Weights of a small contrastive audio-text model: encoder depths [3, 6, 3], adamw at rate 0.0017.
Rows from block 8 of the audio encoder, named by matrix and row number. Each number is 500 + 25 x the weight over its row's rms, rounded and kept within 0 to 999. All counts start at 0. Numbers have three digits each. After the name is the row's rms in percent of the matrix's.
# sq0: squeeze pointwise conv (encoder.blocks.8.sq.0.weight, 40x160x1x1), inputs 80-159
sq0.0 100:490437533548480493457501481521539491502511500522505506498484534520532503483476472481504511447493493518518501510522501468506452499486504533521499480492490496481457505520543523507563534548529523524501463478500502483531494494511495506440524452
sq0.1 098:496489532508531523541503486481516511479461530510476504506493482488475432496467537503516520520491505485500523465488463544504494495489478561483482524503465510523483534489511499526503489511506518444533575454507542543515492505490527531509491486
sq0.2 097:519455544497494509494537450532510512507482505521542500493465522466518515506501516534523477506532479506516502542530479470495505553506459573520494465485504532509479510479556529465497473485500557473485509485533493508545535534517461513448564459
sq0.3 100:484494467534495544467484462479500445474514510455492531488508484449528527502487473513546440519494490501538549473512485514453484497538491544521533475491474523542512491511497518494542463500561490511497455509486491511516518537430476550487548510
sq0.4 101:541489490486444538503505469492503489514517491503487481512491481496489486463489540472550478523505474531478531501535503492515491494521482512505480539533489471545481465530460500517509500481508523513549525498514512539493547514513521496500518503
sq0.5 100:522536497478473499498494503503530507495516480493498479547486512494512493503561505538470486459497468485494474508509494518500483504451517499527497480477462473499504484518483476493486451543498491446490490511497471489476509481487473491479503492
sq0.6 098:529469491477481543549516536460489540482532507543490473547489488475536491471510517526512468507535490509493525509529505484442488531491476499490509475521459500496504510522546518504445483445540537485524538493512492511545499523509464506516531521
sq0.7 094:524473452469498496504502477511465479489441504512552540505549476473488556519518482507484457512559472532497542505519526496489480524536508503526466503489529553482467511512516498534514519469483525484508504501467500495494484506484467540506532517
sq0.8 111:554494511491505498499482483441501486487455494454514492550465493512479480458473535499523509491510473514520526458466511512490521488510517483462486493468502505505470512476463502503494450472511476504504548481527465500497530490500459527511471508
sq0.9 100:544536478496467486487482486556530490498488502504474505469541503477464519584489525471517477490465499461507490518508499511463468473470502517533458521489480460470542470511480520529502509457454508509451542501471522512489488524473500531474533488
sq0.10 093:523504476474533527491471490496510481494465547447474448437511453484523531511454517494484485532493485475559508485494492524482534503512520531501496519506503512489480534495523519481444503462507500468506490516455490534483499497482520544526534548
sq0.11 106:494478499482500492497491521502516519483521443497503504483533514522509497518564483504486505507480516547481473512464440491477481495522494482500496512527544489479547493507457455525524500516493487515521464493519467478483482438476510496529447514
sq0.12 098:516476483504496523499511485501486470458493521481525494443483515477489539520511474493521476560496477508476561475466468523487504503496495504480494490554493465505523507492505533529503500467525467491479501463503508490516528549449540495506507497
sq0.13 091:454496496504538542516510470566508534469574507522524470554476555473496523478550515536489505505504467503505495490525486509500492549501504481513509490489499513512530527499516499510507471518543516476520491475545512478512501503519482502515529446
sq0.14 093:497484494560513483491486464521462483509531485521496477525506530503472544471516485482493500532513483461472482490488486523490518487471481458499513518491492485482519496493440505517501503495497501477481503491479527460496447487475515538475504485
sq0.15 092:432536490503489475460496472552459504522568433488488505495497496504502599501478486496526523478479495493505454489481512482461480493478501498483520486500495491487532471505486536501476504511494494477488509511492568534491487523499513527532495500
sq0.16 096:456507536483521488453470491497462510498476487496487496462480462472519482486486502470514484492467514524533492525508519533516519494490463480482510521497481516518472485483490502482480470471453482508505540517509472485533499473499514523507510509
sq0.17 097:512466469491499523475488473482529475481479540482517518496511474483492432517488556482540485528484492518504535516501513582470500501512497540492516516516508516535480543496482497520506497526527486500511522452502508515510547554513547504480503502
sq0.18 098:512509491504501503500481553469479482495439499507539538510535510479484536483493530464505476491520483498563506472494547541477492485482531462456499482470514534529492489461522455501481481469516491483510518537474487519473520498497487514531478522
sq0.19 094:488486516527505534497494483527509566511495520480492497514469487514505455529490516502494496499517481507474484534499489501504519521493495558530511487533518478507535510519521517480518498520516473505493467503522468465567487517479500510463525534
sq0.20 102:490501472481513509471483467528463502509499497459494476487477477475534477535525510510506486508474483455491498538507456531490511518521493486504493519510523485493505474501454501526460503476515469485503472457519521508498450472439481477514521488
sq0.21 102:529481450501463531512476481522532488492495503441492514490467507483519507507449475493537463497495507495515514533510488490496477515496501535501479461496497453513473497524482490541537492502505494550510477476504489545529491499443524506483499522
sq0.22 104:497507499483462524519494496522514509442516499526498528517522458469484551497488503510504487461513522502516503513556478514501459503501476514487484504506445528495468478523502503484497436449520528486486508513504501501515507484535498522474527536
sq0.23 096:506499542500504489509487533497486512476484464480546511535493503509535476497523535529531506464510469493499469501478490495526470498479493504497429506511478485436495500500499506500476417496499493469505512516530489497545515508507501552468519526
sq0.24 101:509426475489539493498482472499502471478486547468520482514512545563455503511491573484521523487508469509512501505484515515501489478537494493496498503504504498510510541484481503490486545504505502482498491461501510491460517547463502478475495487
sq0.25 102:466503498506443506558545514496497522481514525509509510495496478507433486483499494453506505514498506477456526472541510527524466499533476548487477485516481546559478504495521532492505497495542565513526527456495533523507504515512460516468527526
sq0.26 104:547491482481482523520473446490509497475473487470467509488519498470526525490491475544512476525495512514540534432548501511512524539517536490497473489573478544505495496513479468504535488480527509502504507511509513557519527492509520568524509508
sq0.27 091:502498493470496487496498507514489537496514540509529467525456523497523532482498527537488494494530473482468513515501541504486468516473481511510476495515501546534501520514499502478486479486516538417548528506505501500482501495504458502485479444
sq0.28 104:505524491540470484491484518527480492545453497500495539480539475486470477506476484460490504537463537490494503499485453509494493454509517461487500541512494509520473486454468455506522516489515483498492516505455510512460500459551503518495484507
sq0.29 103:460474505472480471514504482511464521460484519483505481489490476492567467495521483527477477435478490463468556508491486491504487515485493526518504523530447490494505512502511501525471461456544504499474487504488520448508470503499492531460548505
sq0.30 102:511486514462537476489492493551513510492510497504502459457474505482564523521459501502493480469522442467509487533534511477513502504489462499537479506543528497511478474507518515489434460456526513483467520460487500511534462550481500507519522491
sq0.31 101:525556455497507496489532497514528487510485484487510483490533503523501532483443519462498470496507484470541470486496553435489529528437543492506500498527507520447482504475497516491494489482509523500470496569501455534488482499453497525523480523
sq0.32 103:539512520489481499495519493474466529514497496520513478496530477448506507472494476491490487519500500501478531489517500524478460519541489473479470531505502507522495475478466474512493489493478517481477488504513514495470482473497481524504540480
sq0.33 100:502504461508517513495466468526501515491427469466463492485507484526503472547490523486483519498466548498482492513458507532487526493509480489487520530497515448451488501504472511546463512496483461510487509469482542478497483455455523515523508534
sq0.34 105:516510459511485483481510498491478477511514497486472523471466511514523464532528479495516501528516511554442506512524459499534476476532499486511474496510517504486509422508551494493499500462506520508510498511484463503494489472494503540494539492
sq0.35 103:490566468507502471474452521480522487542496510486495503504567482489442480479478497485514548500499540518551459471476514487531488476493554489522483504434500479475471503468482540465484496506504498451480536497473477560476529515487505501537470506
sq0.36 109:466452524459489488519475473510482498425521537504525475500470468473512544545529468542493458476517453446511495519520510494449504544446458527528500485535465485491530492527505519504470442445527537493474495489516502503544457510492528546507519490
sq0.37 102:472492513516488507493515453522502499430469524477499495509512471480559499512478530510511504470488512506449517511524520506476481512466465548490497506511471492508484471504534538511479481491525527460496482476485488518526505494521544487481524494
sq0.38 104:472484495457510517468470438479444499463535504488505491518499521501564523471478498522509496519497471482499507474492473486508475502492488524506536539497496460512501470485524518515463507487505515454482475512488512522485506539455484558499530508
sq0.39 100:487558450497493494482474498506475471520460527479473519487435496456520471508508430495503489515499496528466461524490508489533526471521482502550488510525457485497491500530493509477521472516531488528513504503477466510461499508510506490482513532