A small contrastive audio-text model, trained from scratch: encoder depths [3, 6, 3], text encoder activation gelu.
Rows from block 2 of the text encoder of a small contrastive audio-text model, named by matrix and row number. Rows with one number belong to one neuron. Each number is 500 + 25 x the weight over its row's rms, rounded and kept within 0 to 999. All counts start at 0. Numbers have three digits each. After the name is the row's rms in percent of the matrix's.
After each neuron's rows are labels from the 100 texts, of 14976, where the neuron reaches its highest value: "fires on" is the input token at the peak. Only what is clearly more common there than usual is listed. The data: single notes of musical instruments (NSynth). In brackets: how many of the 100.
# fc1: MLP up (text_encoder.blocks.2.mlp.fc1.weight, 576x192), inputs 96-143
# fc2: MLP down (text_encoder.blocks.2.mlp.fc2.weight, 192x576, transposed), outputs 96-143

fc1.526 106:475516533496501475464514430482503530514518475498493482494508467481536508529525572539529508517492547504518537484474507470467520468507492516512518
fc2.526 093:490541493505535498502485480495547476474499455501491539515457504482498504464530449509506531492527466533485475456489499542504472505515500508515522
fires on: "acoustic" (54); "b5" (30); "#" (9)

fc1.174 103:523485517472478514465520461514464494509533531468508432529458487531525507545503525491531488499537495483497506511536518480467514527479488496498499
fc2.174 084:528479499463496496497456499515431498507489517501523465526488472511489470540503537478455472488524548495509517462512516491512504487510491496543504
fires on: "acoustic" (60); "string" (25)

fc1.475 135:489511505493471512501492476514514482518481497517463396447492478523503558519496515490499438532540495491506511474534493491510488503501557495511497
fc2.475 118:468525525495486505535468515523520530568522487506506520501471532494459524517504454501482500508485458513535514485481438508508511499493467501514494
fires on: "," (43); "f1" (11)

fc1.499 083:490474516519497511482556498495479517522519523547513519493476535532507467563493491490519528460488510500526506485465504527466504483527502513491530
fc2.499 051:522493527496475539487522518506470494496450488490481499440556460524510487492491541498539502516506532511532476521527503499495529487469534503483493
fires on: "velocity" (22); "25" (14); "127" (11); "50" (10)

fc1.252 107:509461528484503443537563512483502510497519523516510501504475494524527545507507510487503496498490472493486497505530537501488475467502516531514513
fc2.252 118:490539495493530516516492497520447503459506480479466498507533470486519471542531509497464471527505545522542511486523500502521523506477471496525468
fires on: "acoustic" (36); "velocity" (31)

fc1.28 095:524478479511485515486527497489510506473504560503469505518470507513475506517466465479530498508534517529482533512496508469438556511520524544440505
fc2.28 084:493501492513506509469558483484528467471456514482459493466525458486545514471502511510536498513492496491474490567529535473499475508526536536462488
fires on: "acoustic" (40); "#" (24); "vocal" (14)

fc1.21 138:465503477525496476485549515535505511490506501515490473512510512532555478514508520518551501533493508533517557507491491459449511476499498479470540
fc2.21 133:502476499490505491488442529504475501555519500534598517548476527522494476528503514485464520496487482481525519456471498494487500494489462500511510
fires on: "acoustic" (100)

fc1.185 093:503509497469496491477535480453496537501491525500490518450511469520510527464455532505549472487509553524483524480501521505467504480525504548501523
fc2.185 054:491485492514473495477578488480526477517458516504496489490508494493518497497502508478506505518478451480490466536518531486506472516532523544466483
fires on: "," (85); "bass" (9)

fc1.387 123:495457480482473503511547472540534515522508532483506440471477509526528476537497496497510489510505510497519527478516549469500549525519497497491528
fc2.387 123:534461512475509468538484521503426521503535512501522466541469482524481476557518516477447472483508527473512524464512500512511513508504474465538485
fires on: "acoustic" (49)

fc1.16 104:531442516508510456504539444483487515483498505497510494536530475522528534529508535483538496514522516489483495532516533449457504476509559514503536
fc2.16 115:467508510547516500489504486475529460495469497508480527484481500494495508439506481523506541467510451489463480520493486517499469490526524513494502
fires on: "acoustic" (31); "#" (16); "c7" (12)

fc1.403 096:478465451504504480468528479499560539503519520538513546495457503545526513492477505543504501531510490487469515526481527512481519489519530502503537
fc2.403 051:505512479463469561509517502535488475481469486494508461488555500497512477494500511500498490513475512552544483484521510476569509480526492506516483
fires on: "acoustic" (59); "#" (16)

fc1.134 095:509499511493484509451510511531523532537471515521507479504492529528525505505516503517527456468520481472482524521497525525478504509495538492524523
fc2.134 078:503511522498502488449478440509465496499457486510492478494522464488537500542489546514495486475548561501513518502505517465477521468507538539531534
fires on: "acoustic" (36); "<end>" (31)

fc1.285 097:472507521534486491493560485538533528534502504531519482529484493556505532476499487502492486515514483494513523506526516461440480473469505462480500
fc2.285 078:494514524490497486458495441486449488503460487515484492511535469477530478546486547497493480491545563491514512497514524456478524490493532553536524
fires on: "acoustic" (47); "<end>" (35); "#" (18)

fc1.34 095:450460473462486470482498496514525479530536530506504492507522504516521584490503513567519492502516502537521504526503520490457478523529501513523513
fc2.34 064:516488534496515507439502459492455470497450497490460486470521444529537501520507551531509476488536540480507523533522514451488523468513542521518505
fires on: "acoustic" (91)

fc1.341 086:527470483490516528506508522471472548526516494469538506506454500516522504539509496556532510500484517546534545534512533500505524466509487518490486
fc2.341 058:543460516508508496515538583487516497446481529464529505489499494490523510488543540544505527522415498484483492546496506520496509460501471526429492
fires on: "acoustic" (86)

fc1.294 098:469452486507467481460542480533540462518510507477504451470494518499521521533477485493518507484519517536454482552497525495524499531501526516497517
fc2.294 073:520453514535521476503555513466437512500517502505511484535501515516497446567531517512491476510499510479490486502503501529499538474502500472497493
fires on: "acoustic" (43); "velocity" (26); "3" (24)

fc1.415 117:498504497446485514495546499538519526538547482507506467519490508511532494526497505464489492499511505522510547497521503467504549509516523528477521
fc2.415 110:528466485469501496519450536497436498525503513514561495544481524506458452517495512473457508489500520494504503455479478512519504515507463469537503
fires on: "acoustic" (62); "<end>" (21)

fc1.140 093:487515531491492531430485520560501515493468522498502477481518509517529547525500509518529474526485526515518540550490507410489539501519503520509517
fc2.140 089:464576523509552498492469502466512429507474470514478535497463479509504449509496460511490494525518476496507482479505456515514502493499506491518515
fires on: "acoustic" (60); "velocity" (25)

fc1.423 105:496530525523496511484517475510474544499517487515489466492499485459539534543463533540464476487486520504540530511478482470482533516479471516514511
fc2.423 095:500536486493541492506483487499540497481514452505492543523472509479493502462531460502501540484528464529483478455479507534498464529504489499512513
fires on: "acoustic" (67); "b5" (30)

fc1.453 101:500524526491526496456493456466497520501490517507503513522495487499534507527501544509548518500494557475508534552535515441456568482498505513473513
fc2.453 094:488546482500523493497484491514561500491507455501499536521453508479506500481527455501500531503510464529492480470490502524510454536517480510499517
fires on: "acoustic" (80); "#" (15)

fc1.83 130:465513464529504479467523475489528546503535514497516518491503504546566509508476503524523526509505532508510533483465539457474489453520516477474527
fc2.83 121:501476497486505486486440528493481499552513507540603518534470526519501469533501509485463521500485479474525520448474510493492493494490468501516513
fires on: "acoustic" (100)

fc1.573 095:531465448477506495488483457495437513494520514487495483534496470537519501504480535507493515473513503527456526518501491479476525481489517481472523
fc2.573 059:499516542520485503485527494505543473525433494503461510446486479505508550494513477546540499500461457514512482536509501520524484453520504560470468
fires on: "," (66); "acoustic" (22)

fc1.139 102:531447476500456466512550483527511511539486531521555501474480527521500482516501531497493522500521480531514526493486533474495488488517490495489527
fc2.139 099:521459482463456529501490505502488477550464498534587483513501500496476503497468518458463478468491452484516510470510512480542487482527516545527484
fires on: "acoustic" (51)

fc1.127 093:534490515500495496487526464497489449525516500516509517510479476506506505504457552509506492465499514509470507469526523462464501495520546531485515
fc2.127 081:513480504490492500496533462480537471489460498493506487498490492492501509451470506523514529449521470493460490516492522501509477451524524548498505
fires on: "acoustic" (24); "c7" (15); "#" (13); "b6" (11)

fc1.184 079:486480439484476489445511480493490534488502540490511524506481534513509459487526499495509527519521442481518496497504499519497505529454513515457484
fc2.184 040:484540532530503520482539498458488447506462496510498505469508468485514466500520516502513509532468508479541457526517488473522513476481519562486484
fires on: "acoustic" (78)

fc1.471 119:497479511555507446462549442495457489503490550517521489497461465494550499500496470484505509483517505527490503520503507487443494498575507522478503
fc2.471 125:506458488527535460528454513490454528495534486536522485535490530528477460541526492506482505503526518485495473467488488540481533499472463447522516
fires on: "velocity" (33); "guitar" (26); "acoustic" (17)